config.toml
arch = "unet"
model = "image denoising model"
dataset = "regions of photos with short descriptions (Visual Genome)"
train_examples = 203450
image_size = 32
crop_scale_min = 1
horizontal_flip = true
translate = 0.06
task = "denoising"
loss = "charbonnier"
noise_std = 0.4
norm = "batchnorm"
activation = "silu"
padding_mode = "reflect"
widths = [64, 64, 128, 256]
blocks_per_level = 1
block = "basic"
attention = false
upsampling = "transposed_conv"
init = "trunc_normal_002"
residual_init = "scaled_by_depth"
optimizer = "adamw"
lr = 0.0047
beta1 = 0.9
beta2 = 0.98
eps = 1e-08
grad_clip = 1.0
steps = 23300
batch_size = 64
epochs = 7.3
lr_schedule = "cosine"
final_lr_fraction = 0.1
warmup_steps = 1160
weight_decay = 0.02
Rows from block 4, named by matrix and row number. Rows with one number belong to one channel. Each number is 128 + 32 x the weight over its row's rms, rounded and kept within 0 to 255. All counts start at 0. After the name is the row's rms in percent of the matrix's.
# convs0: first 3x3 conv (model.mid.1.convs.0.weight, 256x256x3x3), inputs 252-255, a 3x3 kernel for each
# convs1: second 3x3 conv (model.mid.1.convs.1.weight, 256x256x3x3, transposed), outputs 252-255, a 3x3 kernel for each
convs0.57 127 [143  96 115 119 116 116 173 117 115 130 103 103 103  87 100 134  96 109 106 114 112 114  96  94 102 116 115 133 115 100 106 110 105 129  85  81]
convs1.57 139 [152 131 149 123 125 120 148 130 145  81 140  81 169 160 170  93 144  93  90 129  89 151 145 151  98 131  97  77 139  77 171 160 170  89 142  90]
convs0.58 047 [ 93  92  90 108 118 124 118 117 129 148 125 136 120 130 132 148 155 145 147 152 150 141 151 167 158 186 169 152 137 156 132 151 157 169 171 155]
convs1.58 022 [159 162 156 179 176 172 163 167 159  69  66  70  91  93  94  74  73  71  87  86  92 106 113 112  91  93  95  73  72  73  85  87  86  73  74  73]
convs0.59 050 [ 95  79  70 123 102  97 120 114 117 110 116 131 133 143 158 136 143 144 141 132 148 175 172 176 157 160 157 143 127 123 164 160 151 141 139 146]
convs1.59 029 [167 170 162 172 170 166 162 164 157  80  79  81  88  87  90  84  83  82  95  96  99 101 105 106  99  98 102  76  74  76  84  82  83  81  82  84]
convs0.60 127 [131 136 104 163 146 106 127 121  88 128 132 128 158 138 117 126 130 127 123 125 123 116 126 129 135 131 131 129 132 134 190 156 124 120 110 138]
convs1.60 135 [133 139 132 152 155 155 132 138 133 144 116 131  80  72  58 143 118 129 133 115 127  90  83  77 134 117 126 142 115 130  78  71  55 142 118 128]
convs0.61 126 [133 131 104 166 136 107 124 123  91 131 137 130 156 133 120 120 117 118 120 125 123 116 130 131 132 136 130 132 129 127 186 164 125 119 111 134]
convs1.61 139 [132 137 131 152 155 154 131 136 131 147 122 134  79  72  58 147 125 134 136 120 130  91  84  77 137 123 129 145 121 134  77  71  55 146 126 133]
convs0.62 050 [ 91  68  80 115 101  92 126 107 116 120 105 113 145 142 130 135 121 137 150 141 148 184 184 171 159 168 172 141 122 126 165 147 150 149 140 147]
convs1.62 030 [161 164 155 163 166 157 159 160 151  77  74  73  88  89  86  82  80  79  92  91  93 102 104 103  96  94  98  73  74  72  86  87  86  82  79  82]
convs0.63 120 [153 146  97 153 145 104 150 142  98 137 136 126 116 127 120 123 127 117 132 127 135 118 121 135 128 140 138 136 135 124 157 140 129 163 143 129]
convs1.63 127 [140 144 140 145 150 146 142 145 143 108  96  91  97  86  78 107  97  88 109 100 101 102  92  91 108 101  98 106  93  89  96  83  77 104  95  86]
convs0.64 125 [151 140 104 165 140 109 146 142  94 135 138 125 134 134 124 126 127 119 115 128 135 115 139 135 132 141 135 136 136 122 170 156 125 134 148 129]
convs1.64 125 [137 143 138 148 154 149 139 143 141 122 102 105  90  75  69 116 102  97 120 104 111  97  85  85 115 105 105 119  98 102  88  73  66 113  99  94]
convs0.65 125 [150 139 110 172 143 115 144 140 102 146 136 123 135 131 128 123 127 122 113 132 142 107 130 132 131 134 135 138 136 128 175 153 128 137 146 139]
convs1.65 123 [137 143 137 149 155 151 138 143 139 127 102 110  90  74  66 121 103 103 123 104 114  96  86  83 119 106 108 125 100 108  88  73  64 120 101 100]
convs0.66 133 [145 137  95 161 133 102 151 124  96 153 145 133 146 145 132 134 130 122 117 133 141 114 138 135 127 141 140 146 144 130 178 162 132 137 135 143]
convs1.66 129 [137 140 137 151 154 153 139 141 140 122 113 106  84  77  62 115 112  98 119 112 111  93  87  80 114 112 105 121 111 105  82  76  60 114 111  97]
convs0.67 050 [109  77  83 130 118 113 128 107 130 134 120 105 167 159 155 143 139 150 150 140 150 188 177 166 165 173 167 149 142 135 177 165 156 154 143 162]
convs1.67 028 [167 169 162 172 171 165 165 164 158  77  75  76  90  88  90  82  80  80  93  92  93 100 102 104  94  95  98  72  70  70  84  86  84  79  79  80]
convs0.68 121 [154 136 103 154 142 106 148 128  95 141 137 129 125 127 124 126 125 120 115 116 128 111 121 130 120 128 133 137 134 124 156 143 123 170 140 138]
convs1.68 128 [142 144 142 146 151 147 143 146 144 107  97  90  98  86  80 105  98  88 108 101  99 102  93  92 106 102  97 103  94  87  97  84  78 103  96  85]
convs0.69 128 [164 132  96 160 132 102 157 127 102 142 137 114 129 132 123 132 135 119 132 136 141 121 125 138 141 141 141 157 147 131 164 154 130 178 143 126]
convs1.69 132 [143 142 143 145 147 146 145 143 146  99 107  86  93  92  79  98 107  84 103 108  96 100  98  92 102 109  95  95 104  83  91  90  77  95 105  82]
convs0.70 128 [137 139 105 158 136 115 137 130 101 148 149 139 140 142 133 128 131 131 116 127 135 105 132 133 133 140 130 140 134 126 178 151 134 134 136 134]
convs1.70 129 [134 143 134 149 156 152 135 143 136 135 100 118  87  71  64 132 102 114 129 104 121  97  85  82 128 106 118 134  96 117  85  67  61 130  98 112]
convs0.71 051 [ 99  92  85 123 114 116 145 125 124 122 119 125 142 122 146 167 162 169 151 153 159 158 156 165 169 171 172 155 137 144 151 146 166 173 164 157]
convs1.71 026 [166 166 159 176 173 169 167 168 162  73  71  71  93  92  92  81  80  78  82  85  85 101 104 102  89  93  92  73  69  68  85  85  84  77  74  76]
convs0.72 050 [102  73  76  93 101 119 116 115 127 127 125 117 152 154 143 141 140 149 154 146 144 166 187 169 163 167 170 154 141 145 161 168 152 157 148 151]
convs1.72 028 [164 167 158 175 174 168 166 166 157  77  74  76  95  90  92  80  81  79  87  90  88 101 104 104  89  92  93  73  68  71  87  84  85  80  79  77]
convs0.73 120 [149 141  98 151 154 106 156 140 101 134 140 134 122 130 124 120 124 118 121 117 130 114 111 130 129 136 133 137 138 124 157 141 121 158 135 135]
convs1.73 128 [141 144 141 146 151 147 142 145 143 108  96  91  97  84  77 106  98  89 110 100 101 101  92  90 109 102  99 106  94  89  95  82  76 105  96  87]
convs0.74 053 [102 100 105 122 120 115 133 128 131 141 133 136 142 129 143 157 153 169 162 150 150 157 154 173 173 179 170 156 135 159 147 151 157 163 168 156]
convs1.74 027 [165 163 161 178 172 166 165 166 159  71  69  71  94  95  92  76  77  75  83  83  86 101 102 102  88  88  91  70  70  69  87  90  87  77  76  75]
convs0.75 126 [128 137  98 170 139 104 127 127  89 128 130 135 151 138 116 125 122 123 122 125 126 115 130 125 135 132 130 130 128 134 183 161 123 122 113 135]
convs1.75 131 [133 140 132 152 155 153 132 138 133 144 111 129  81  73  57 143 114 128 134 112 127  92  84  78 134 115 126 144 110 130  80  71  55 142 113 127]
convs0.76 121 [152 136  97 155 142 108 151 131  96 142 152 132 120 122 116 126 136 117 124 128 137 115 114 133 121 133 135 147 148 135 171 143 129 177 151 140]
convs1.76 128 [141 143 141 143 149 145 142 145 143 106  94  88 102  87  83 104  96  87 107  98  98 104  94  94 107 100  96 103  91  86 100  85  81 103  93  84]
convs0.77 120 [144 144 101 150 148 107 152 142  96 130 141 127 116 121 113 122 130 117 129 135 139 119 113 137 123 134 142 139 149 120 166 149 122 168 149 133]
convs1.77 127 [142 145 142 144 149 145 143 147 145 106  94  89 101  86  82 105  95  87 108  99  99 105  93  94 107 100  97 104  91  87 100  84  81 103  94  85]
convs0.78 050 [ 98  80  85 122 118 107 122 117 121 122 113 108 163 156 160 147 132 149 149 144 145 177 173 168 163 162 165 138 126 125 163 159 163 136 145 153]
convs1.78 029 [170 166 162 170 169 164 166 161 160  79  78  80  87  89  89  83  85  84  95  96  96 102 105 104  97  99 100  75  72  73  82  83  81  80  81  82]
convs0.79 125 [148 135 101 164 142 109 142 133 100 149 150 136 140 154 130 134 140 131 114 128 139 105 129 132 125 127 135 136 137 132 175 158 132 142 144 136]
convs1.79 124 [136 142 135 148 155 150 137 143 138 129 103 111  88  72  66 123 104 105 124 106 116  96  83  83 120 107 111 128 100 110  87  68  63 122 102 103]
convs0.80 052 [ 94  84  86 101  79  83 116 102 118 124 113 112 119 120 106 125 134 139 162 159 167 161 165 174 171 173 166 152 123 142 142 136 150 163 148 156]
convs1.80 026 [154 159 149 172 169 164 160 162 153  67  65  66  89  87  86  75  74  72  86  88  89 106 110 110  91  93  97  72  69  70  83  85  85  75  77  76]
convs0.81 125 [149 133 102 160 139 103 151 126 101 147 142 119 128 136 123 126 134 120 127 139 138 116 121 137 141 147 141 139 145 134 169 157 133 167 148 138]
convs1.81 129 [140 142 140 145 149 146 142 144 144 106 100  91  92  86  76 103 101  88 109 105 102 100  94  90 108 106  99 104  98  89  91  84  74 101  99  85]
convs0.82 126 [129 134 104 173 140 105 118 118  90 122 128 126 158 135 117 123 113 119 125 125 125 119 129 136 142 135 130 131 130 137 188 158 125 120 107 135]
convs1.82 143 [131 136 130 152 154 154 130 135 131 148 124 135  80  72  58 149 127 135 136 122 130  90  84  78 138 124 131 146 124 135  78  71  56 148 127 135]
convs0.83 042 [ 98  73  85 136 106  98 128 107 127 101 104 107 135 144 132 100 121 126 130 131 139 174 184 175 143 173 157 121 115 123 164 160 147 131 134 144]
convs1.83 020 [164 170 160 169 171 165 162 165 157  85  75  86  91  87  86  87  76  86 108 108 113 117 114 118 112 105 114  82  77  87  96  92  97  91  83  91]
convs0.84 121 [154 145 100 159 152 115 153 147 101 136 135 134 132 126 123 118 124 121 129 117 131 116 123 138 126 138 141 130 131 118 159 137 122 121 134 127]
convs1.84 124 [138 143 138 149 153 150 140 144 141 121  98 103  90  79  69 115  99  97 119 102 110  96  88  83 115 104 105 119  96 102  88  77  67 114  97  95]
convs0.85 053 [103  80  95 118 104 113 141 105 130 154 138 136 133 136 150 160 149 167 149 154 154 136 156 171 156 184 161 158 140 163 140 143 159 161 150 162]
convs1.85 027 [162 164 157 178 174 169 166 167 158  73  68  73  93  93  90  77  75  76  85  84  85 101 103 100  89  90  92  69  67  69  87  86  86  77  76  75]
convs0.86 129 [147 137  99 161 137 110 145 125 102 141 142 123 136 138 131 124 129 122 114 130 134 115 130 136 128 136 137 140 139 123 175 171 136 141 147 131]
convs1.86 129 [139 140 139 150 154 152 141 142 141 117 110 102  86  78  66 111 109  96 116 111 108  95  89  83 112 111 103 116 108 100  85  76  65 110 108  93]
convs0.87 123 [144 154 103 155 149 110 139 147 100 137 147 137 135 131 126 132 134 133 131 116 135 110 114 132 123 133 136 124 137 134 170 141 118 127 145 136]
convs1.87 124 [134 144 134 148 154 150 133 144 135 137  93 116  91  75  66 134  96 113 128  98 119  97  86  83 127 100 116 136  91 115  89  74  64 133  93 113]
convs0.88 128 [158 132  98 161 135 101 156 130 100 142 136 115 125 125 127 125 125 113 125 138 147 116 127 137 136 136 139 150 147 128 168 152 136 171 150 127]
convs1.88 132 [143 141 142 146 148 146 144 142 145 100 106  87  93  91  78  99 106  85 105 108  98 100  98  91 103 108  96  97 103  85  91  89  76  96 104  82]
convs0.89 048 [100  79  80 115 104 100 125 108 122 108  92 117 138 149 150 131 134 142 144 141 159 182 180 179 164 167 144 134 125 140 158 160 138 142 145 140]
convs1.89 027 [168 169 162 171 170 166 166 165 159  79  75  76  86  88  86  82  81  80  94  92  99 100 103 106  97  95 101  76  72  74  84  82  83  81  80  81]
convs0.90 044 [ 95  72  76 108 102  92 110 109 118  91  98 110 144 138 134 110 113 130 134 137 140 175 171 164 146 163 155 130 136 141 159 144 154 131 131 150]
convs1.90 021 [170 177 165 178 181 175 167 170 161  86  85  86  98  99  95  89  86  85 104 104 107 111 115 113 104 103 102  82  78  83  91  90  92  86  84  87]
convs0.91 052 [ 96  92  95 120 113 117 128 123 132 137 141 133 135 133 143 163 159 171 148 146 165 154 151 172 174 176 171 160 148 156 160 151 165 169 170 164]
convs1.91 027 [164 165 159 177 173 169 166 168 159  71  68  69  93  91  89  78  80  76  86  84  87 101 104 101  89  92  94  70  70  68  87  86  86  79  77  76]
convs0.92 052 [101  95  83 116 119 109 121 127 134 139 131 122 135 142 157 158 155 168 150 153 161 163 156 165 167 161 172 148 140 142 154 154 168 170 172 175]
convs1.92 027 [165 161 158 179 174 170 167 167 160  73  67  71  90  89  89  78  78  77  82  86  87 101 102 104  91  91  94  71  70  69  84  86  85  75  78  76]
convs0.93 127 [155 132 104 163 140 108 154 130 106 147 141 123 136 139 131 127 133 120 124 136 138 114 124 137 139 137 141 150 143 134 172 155 133 184 144 130]
convs1.93 131 [142 142 142 146 149 146 144 143 145 102 105  88  93  88  77 100 105  86 106 107  99 100  95  91 105 107  97 100 102  86  91  85  75  98 103  83]
convs0.94 128 [152 132 102 162 138 103 160 125 110 139 132 119 129 126 122 126 127 112 128 135 138 118 125 140 135 141 139 153 155 134 171 154 133 178 147 131]
convs1.94 131 [142 141 142 146 148 146 144 142 144 101 106  88  93  89  78  99 106  86 105 108  99 100  97  91 104 108  97  99 103  85  91  87  75  97 104  83]
convs0.95 119 [143 151  98 151 153 106 148 144  93 140 141 134 125 124 127 130 122 122 111 116 133 107 118 134 120 130 139 131 143 128 163 138 129 130 144 134]
convs1.95 121 [137 144 137 149 155 150 137 145 139 124  96 105  91  78  69 119  97  99 121  99 111  97  86  84 117 102 106 123  94 105  90  76  67 119  96  99]
convs0.96 121 [156 136 103 141 146 112 147 131 100 143 138 123 118 124 125 134 132 122 120 130 135 109 110 134 121 131 127 148 151 130 172 152 128 175 152 135]
convs1.96 129 [142 145 142 144 149 145 144 145 145 103  96  87 102  90  84 101  97  85 104  99  96 105  96  95 105 101  95 100  92  84 100  88  83  99  94  82]