A small image denoising model, trained from scratch: trained on regions of photos with short descriptions (Visual Genome), 203450 training examples.
Rows from block 3 of a small image denoising model, named by matrix and row number. Rows with one number belong to one channel. Each number is 500 + 40 x the weight over its row's rms, rounded and kept within 0 to 999. All counts start at 0. Numbers have three digits each. After the name is the row's rms in percent of the matrix's.
After each channel's rows are labels from the 100 images, of 14976, where the channel reaches its highest value: "place" is the part of the image that holds the peak. Only what is clearly more common there than usual is listed. The data: regions of photos with short descriptions (Visual Genome). In brackets: how many of the 100.
# convs0: first 3x3 conv (model.mid.0.convs.0.weight, 256x256x3x3, each kernel summed), inputs 0-63
# convs1: second 3x3 conv (model.mid.0.convs.1.weight, 256x256x3x3, transposed, each kernel summed), outputs 0-63

convs0.190 075:548502475528567570568550507556507544555558480438531510551537545452518575481484528492536571470521537547551516543539514544511563496491543588575529516464493517535529547547513474522473548503560437
convs1.190 048:593518479512487485491583566566562478472602524502492520476494489542484559477483522484493487510507589488484486480537470495516482523524476460570498473532502483483497493505500554481523600555482625
place: centre (77)

convs0.177 064:558508482496517521554551514560528487582572499473560525555578504465545565514508522485550582491484517549502499498533530514526563495501498552589485469482487544505508537519510497488481552526565418
convs1.177 042:586524467497493488492567522561576480504593536498498533470510480516477557478483518495502483503497567492497484485533490503513482541540484466573502487516528494484497432531522576475540582563449641
place: centre (78)

convs0.77 070:551503486502533527574568513571521498592564493446542520548567509447523570513502531490537573511499529554517498513538527494526562495513517556567489484473507524511501557527546490476484540531566415
convs1.77 049:580516483500497486487573530565559488471589531513502521466493470536466566466477527489502490504512566488496498487544492497505470546528488463575510469527513496494510431512511567460553580556455631
place: centre (78)

convs0.52 116:590508454473485482513586509572572459528602501463511512512485478451498594486511514485521554513470535514463440472517511501494508527509490493577488485467460537467467530502515481505495612514530467
convs1.52 136:571538461495466463466567485556545463491576531493461536464460464461470534468471497474465458499468572467459454465551514466522477551539465454553470479496508457462467483529506562483506572546477601
place: bottom centre (54); top centre (45)

convs0.140 062:541487479509522527559551514551535497599566520456540538561567498458537564510509517461535579489503527534490519497543501488530554487481527559572482498485513538526502549541515505478482552550557420
convs1.140 036:579522478502494496498565555561575479493583542512503529476513487544477570477487533490505494518504569503500490484546484507510485548543486476578500472522534503481494443519507583476552576561448625
place: centre (78)

convs0.74 118:594508451471483476506584504569575468516604499467516518501492477447503601477509514486520557515470536512463444467511512502488501536509485499577483500461457532482471523504517487493503610518531469
convs1.74 142:571538463495466463466567485556546465490576530493462534464460466462469535467469499473464456499468572466459453464551514467522477551538464454551470479498507457461466484529506561483508572546477600
place: bottom centre (53); top centre (46)

convs0.193 079:553497487528565552556547508554513538535562470437516495539537533480508572467473524488519569449531548534541534542535493521516562469459533580576519508453489519541531516531521484514472555499557416
convs1.193 052:592520484518485484491580572564565478467600522507492515476493496546482557478483522483491490513511593487483490481539471499517482522528479465568497472538499483482497498498492555483519598554486628
place: centre (78)

convs0.151 103:572509473525552546551573527569526522560579495439537510538540540478516583494494537492536557458501558549534514536536528530507559487484527568586523508467493530526517546539510488509471573514557440
convs1.151 057:591515480508483481484587551569560480474602524502491528471490487532480553475478518487488486508503596481485486484546479492510482530532480466571498476531501481482498490504502551479523601554479590
place: centre (77)

convs0.131 060:541479468505527543561554516553519509594562506458543535546556488471540568512510519465546584484492535537509511506539525501519548491479531568576482498476503536540498553551514506470476545548553421
convs1.131 036:581525471505489492494569559561579473500589542502496538475513491540477563477485527491498490517498575500496479481543480505513489548549481473574497475520533495476488452523510582480542583561456609
place: centre (78)

convs0.137 102:571507469519554536555566527567535507565577508440557523531546534479514580489503532483551567465506556551525514513539527527508559505496510564577513506467502554513516543541509484506492572533568449
convs1.137 056:593517476507484481487583542569558477481604525502490535472489481528478550475479513489489485508499596481485484482548482488510483531535478466570497476524501480482496488509506558479523603552476587
place: centre (76)

convs0.5 063:546511469524542546583542512554502533597563472462537504553561546461507565499508522495559563491500529549533516537558523536509569493481532588565547491485502536522506552527531495501503539523551420
convs1.5 041:590525462498490488487576556563568477480597529505496512468496477519476561471476525482497474505498575485484469479528474489519474527516477452571497470532522487482495471524508562476534592557468632
place: centre (78)

convs0.76 073:553516469513548540577553520555508512582563488459550516541568527470512570496510532485546582497509538547520508532552542532524557497491527558580526504468505544525505572537534491492504543533556427
convs1.76 043:589523468508488487489578554566569478483597530501496522468497479526477558475479526486496479503501575487486477482536470491515479529528479462573499473524522487482503468518505559474532592561465624
place: centre (77)

convs0.211 065:552514472509542546579546513555512522587563489462546519551571526464501568496509525486545584494508529544526520536557529533513564494491524564577527497466506544533509542531539497499517543538552423
convs1.211 040:590524462500494491491576553567571477486600528501501514469501479521479560479483526484504476503505576490490474483528474492517479525518478455572502470527519493484503467524505561474536593564464634
place: centre (77)

convs0.96 083:547455515514535535523573514555546521521548444482481477529495532451509571486479514470505489488545537502534530561496467491503558438443559535538495493498505493550524501492525467478462544465501345
convs1.96 054:589518499524481481493576582560553475465599525515485513479501509565487558474483519487484507529521600490490510477546466511518487513531476470570499477545492487481493503487485541482525599547490583
place: centre (58)

convs0.253 060:557516523524527531570556497552526494635572515472522495574520554433509542523498497520554559509464518561508495512546499514516582488493507565546494488476487534525485578503545508515433543529562433
convs1.253 035:568524470491511498494569517565564492493574541510509511469503463501474566472485532482517479494506556500503486492525493498517471538508492453570505459520536507495508417541509588462566573565441663
place: centre (79)

convs0.168 061:548511487520542549580549514550504519582558481457546514559572529455514576499504519491546583500499532552528519531561526529511562503491522575580528488474505542530508537529540493503515544537556425
convs1.168 040:589524462499496492492572553564570478485597530506502512466502477517476561477483527486506475503506575492491475484525473493518477524516479454572504468530524494487504459525509560472539590560461639
place: centre (77)

convs0.86 087:579518458464480489510576499579588468515590496464505534525487481424491612500518489499515572506480505511443454459498517498480505523511468504559483478454462522486475536493519488477514597512510455
convs1.86 137:568538461498464462466566486557550463492572533493462537463459468466473536467468497474463455499469567465458451463551519466524477550542464452550470482500503454458464487533509564484509569546476603
place: bottom centre (49); top centre (49)

convs0.21 112:592505445476474481497592515578575465527600510446520524497499482450504592495515515490512545506462540511463454475529522513515496524492472508584477502468465526461460519506515494496490614532524467
convs1.21 123:570535462492466465466566481555548465491575529493463536465459466461470535468470500474465456499469570467460454465551519467521477554541466457551469479496509457461465480529506564480507571547476605
place: bottom centre (57); top centre (43)

convs0.48 064:543510493526540554577550505553507534592557479464548499558564547448511582502511527485551566488508523551542524537558530533509555504493535578571540499469505534527514558524533491505510537536547425
convs1.48 041:592521465499494490491573557562569478483600530504499512467498478520478560473480526487501477505503578489489474483531471491517477523515479456572501468532522491486500465521508560473535594556467637
place: centre (77)

convs0.106 083:564470518526544544528559514553550530544573477458506502535522527483527575482475526476506525456516554522523534556501475497509552441443556564569489525456495505564529513542494467508439572497533405
convs1.106 046:587515492520484488492575583559565478470597520503491524485507514567490557483488517494489504530519605496494502485547471513512495525543484483567501476550482490476488506482502546483521598550486570
place: centre (51)

convs0.222 080:553491462511532528551569523569543506574566529438544540535539514453532586497504534455540563472504541539505501509524503493517550505496520564573484510465504538527507549552497490483474565533555429
convs1.222 044:584512483505488490494571556565565480478590543512497533476507492549477563476484524497498500523505587497500497489558483506505489542544488480575501469530512496480491461498509575476542586556462593
place: centre (77)

convs0.49 062:543507485516536529577552509555519512592556478454550504553590525457510573514518535491551582503499523566511509516544524509522561497487531575576518479489508531532505543527538490489502548530564424
convs1.49 037:591525463498498494493569556562569484485599531506503511466504478521472563480482528493508476504504573493490477486524473502519478523513483453575506468530523498488505455528511562474542590558459638
place: centre (77)

convs0.34 062:552522501521517540570557504553505514604569495476551499578573531445510558521509519489555590508489518563511492515545533534524566498499516578576506487479493531515496567509537496501478536537560431
convs1.34 037:584524461500499491487563534557572483493591536501501522462503468505470557470477524492505477497501564489492474486528483497517474530522481450569507470517531493487501434539517578470543581557449649
place: centre (78)

convs0.110 062:536515485512526555573550508557507528588551490465550508570562546440504574506509524486554573497493516549527513533554530531515557508508530574575529493486506529526508554520532489508503534541550425
convs1.110 040:592524463498496491490569555559571478488596532503500511463498473515474560473479524488503476502501574488490472483527473493517475523514478452572501469529521491486501458526511563471538589554461640
place: centre (77)

convs0.67 063:559505492496515524566554507560533487584570493463553527546580501453533562514505527484550585515489524553507506501541529507533569485502509568581485478474493545514503548526517502480484546545572415
convs1.67 042:587521468501494487486566533561573486496595528496499532464504477527475558475479519498499484500502571487492486490532489504512476539536484463576508479520521490485505435524520568470539584561454627
place: centre (77)

convs0.213 061:555496489523517529542559502553516509601572516474556510580572523450550570518505527484551575496476511573511499508530519529530547495486509584581490482475485532502496550527523494500470546534560440
convs1.213 035:579522461491500502495566523559576478502586552495502525474523476509479558477484522493511478508491560503502473485530487507513488534530486467573500478514542503481488425536517583478545579563445648
place: centre (79)

convs0.71 091:563505471524557549561563521566515519566572495438557511531546538467511578490496539495535565473493545550531511528540531537515559493502520573584525505468505540519515553537519487496484563517565431
convs1.71 052:595517475509484480486585550570562479475602526502491527471493485535482554474479520485490483506503593482484483482545478492511480530530478462572499477530501480481498487507505555479523597557478593
place: centre (78)

convs0.30 113:595508450477477484501588512570567462528602515460519527499503486450508592492519514488512550510467542510461443475524520508502502525510482506582474498462460527466462535505516488492504613528531469
convs1.30 129:570538462492465464465567483557549465490576528491462535464458465460470535467469501473464455500468570465460453464550517467522477553542466456552470480496508456460467480531505560482506571546474602
place: bottom centre (55); top centre (44)

convs0.228 062:541518483514527560572550514554505535591556484465554508562565539452503570507510516479551577499495524546528516534562529535507559503498530578578534499480500541520507550525540497510511544542552422
convs1.228 040:595524462500496491492569554561569477487599531502500513468500475514475559476482525487504475504502577490488473481527474490518478521515478454572502468528523492486500464526510563473536592556461644
place: centre (78)

convs0.88 063:553504500509518525559555502561522485604562497463551513575571510446535559521500518482548577505492523561504500496534525499531567492510507562574500478491496535509509553509535502492485542541568414
convs1.88 041:577522476496501491490569524560563487483585544513498524467501468523465564469480526490506487501502557495495491484538493499511475544531488460575504473516532500492503418530512579465554576561443644
place: centre (78)

convs0.132 070:562492495508513521547568521570528492582569498452546531554563500448547573523503530485538569503494524555501491501535518493536549503494513569577481488492507519494498545535528491480487545534559422
convs1.132 046:580514483495495491492572526563560485477589545512498524468499472534467565467480525493506492507501565493499495486542495500502475544532491469576501473523519501493502418512510572460555579556450639
place: centre (78)

convs0.172 062:539506479529529540572545504548508528599556480459542503552581545448514584511514528495550571503502516554525506521550527528517569498489539596570526489494499524535507559530536493495500541526554436
convs1.172 037:591522463495496493490570560560568482483599529501500510466500477520475563474478527490506476504503573489490474484524472500517476520511481452575504465534520494489502462525512561473539591554463637
place: centre (79)

convs0.91 058:555519501537520537567551498547507513602573480482546503564574528452511558530520513500565592518489513553506482515544538527529579496495528584577504479480480547522496564512536500508483548531571435
convs1.91 037:581528457498498493489564536556571484495589540499500523464500467503468555471476525490506473496497560488489468485526485498519475532521482449569504469515534491486500438542515581471540580557448649
place: centre (78)

convs0.128 054:561518529534516524553563484553523487633573496491524501574533535435518548512487482519551566504465524554496500513561502515521576490501493571562487471475476543506477573502549506504451554509557439
convs1.128 034:564525468484516502498564512563559494494570542508510512468509456491474559476486526481523482485504549501506481496522498504519472542514491448567508464514543510501514400549509594464569569564434676
place: centre (79)

convs0.165 069:567491471503518518558567522562538495582575517458549546547555496461539575502508522469549571492485540545502514498536500510523542494490492562577483488469489548516501525547513490481482561549548433
convs1.165 040:586517471496494494492568534562578479499594538495499536475517488532481559482486520500503493515501578498503486491542489507508489540542487477573504479525519497481493442517523573478541588564456626
place: centre (76)

convs0.6 107:574513449513542540553574527570532506561580515436558518538544527466514584500509536485542560467494558545521500512541532527514552511503505557594515505459487548506501552536512485507489582530558456
convs1.6 063:589517475504482477481586534569557479485599528500489533467489480518478550474476517488485482504496593478483481483551487486509481539538479467569496477524506477480495482512507554480525598553475592
place: centre (75)

convs0.141 071:563507492512521527568558521564521498585568496457537516543562505447529553515506527494540575509499528553513501509540533506539566495508514559571486489476504530511496568525552487486486545526569414
convs1.141 049:579513483498497489487577529566560493473588530511506521466493467534468565466476527490504491502514566488499499489540494499502468547529489464574508468525514498495512426509511568456555581554452634
place: centre (78)

convs0.120 072:548521476514548535582554515555517506585561504459543518556579527463508553506508524485546589502504521553515508522546539525524553489494510570573521496471510549522509561529548487500505538538565417
convs1.120 044:587523466508490485488571545564572477488595532503496528464497476525473556474479523491497479500503574486489478484540476491514477535536479460572500475521524486481501454522508568470535588558457624
place: centre (77)

convs0.99 065:559501476490526528560546513557521490597570498470559519550571508457543564512506523484554583498486528555503510505540526515516571491505507557581492483490497536517516546513506500484486549529569408
convs1.99 043:582526472499495488489574521563572484490589539505495527470498474519471561473479522488497485502496562490490485484536494497514480541537485461576498481515528491487497434531509578476541579564450637
place: centre (78)

convs0.84 059:553492492514511529538556496555508518602571514473558512581564516450545568514502520486552571498471518567519504511536514531530551488492511588579488490470487532507491551525530499498458549540556437
convs1.84 034:577522461490502505492566526559578478500584554497504521472521475509479560476484523491513479510490562506504472487528490507512487534526487468571496474518541505481484427533511584478547581561448654
place: centre (79)

convs0.28 064:539507481526542550576547509552503524594554477464542508551563550455512581505510522496549567492497523549531515533559523529504566494492534589570532492481503530529504559527525494509502539534555426
convs1.28 039:592524463498493490488574555563569478485601529500498512466497477515476561474477525486502474504499577488486472481525476493517476524513478451572499469531522489485499465525508560474534594553467637
place: centre (78)

convs0.103 113:587505453476468480505589509575574469519600500443514517505497482445501598490517521497514549512463540513461452474528520510506490525498482502582478503459462524463467523508518493486496609522526475
convs1.103 132:571536463492466465466566483556549466491576530493463534464460467462470536469470500473465456499469571466461454465551518467522477552539466457552469479498509457462465481530504563481507572549475604
place: bottom centre (55); top centre (44)

convs0.255 075:561480491528524521570566516561525508594570510442521514544550510451528567519520531489536559507499526542515502512551506501537563492492507554552485493466496523520490550553547480473471551527555433
convs1.255 049:574507490498498492488574532566554491464582527517510518465495469544462567462475531495505503508527567490507511488543494502496465544528492465575513458533507504500519425500512562449557578553457623
place: centre (77)

convs0.51 060:555489490506511521541558507555526489589567514470554541566566492457546569515502527467541584499475520560493505480531524504527550490494493567589480479487488535507497535537520496485481552539556423
convs1.51 038:581523466494498499496563523560577480503588544498504534474522480523477559481486520496510488508499564502505481490534491509510485542539487471574502481515532503482494424529523579475547578563446645
place: centre (78)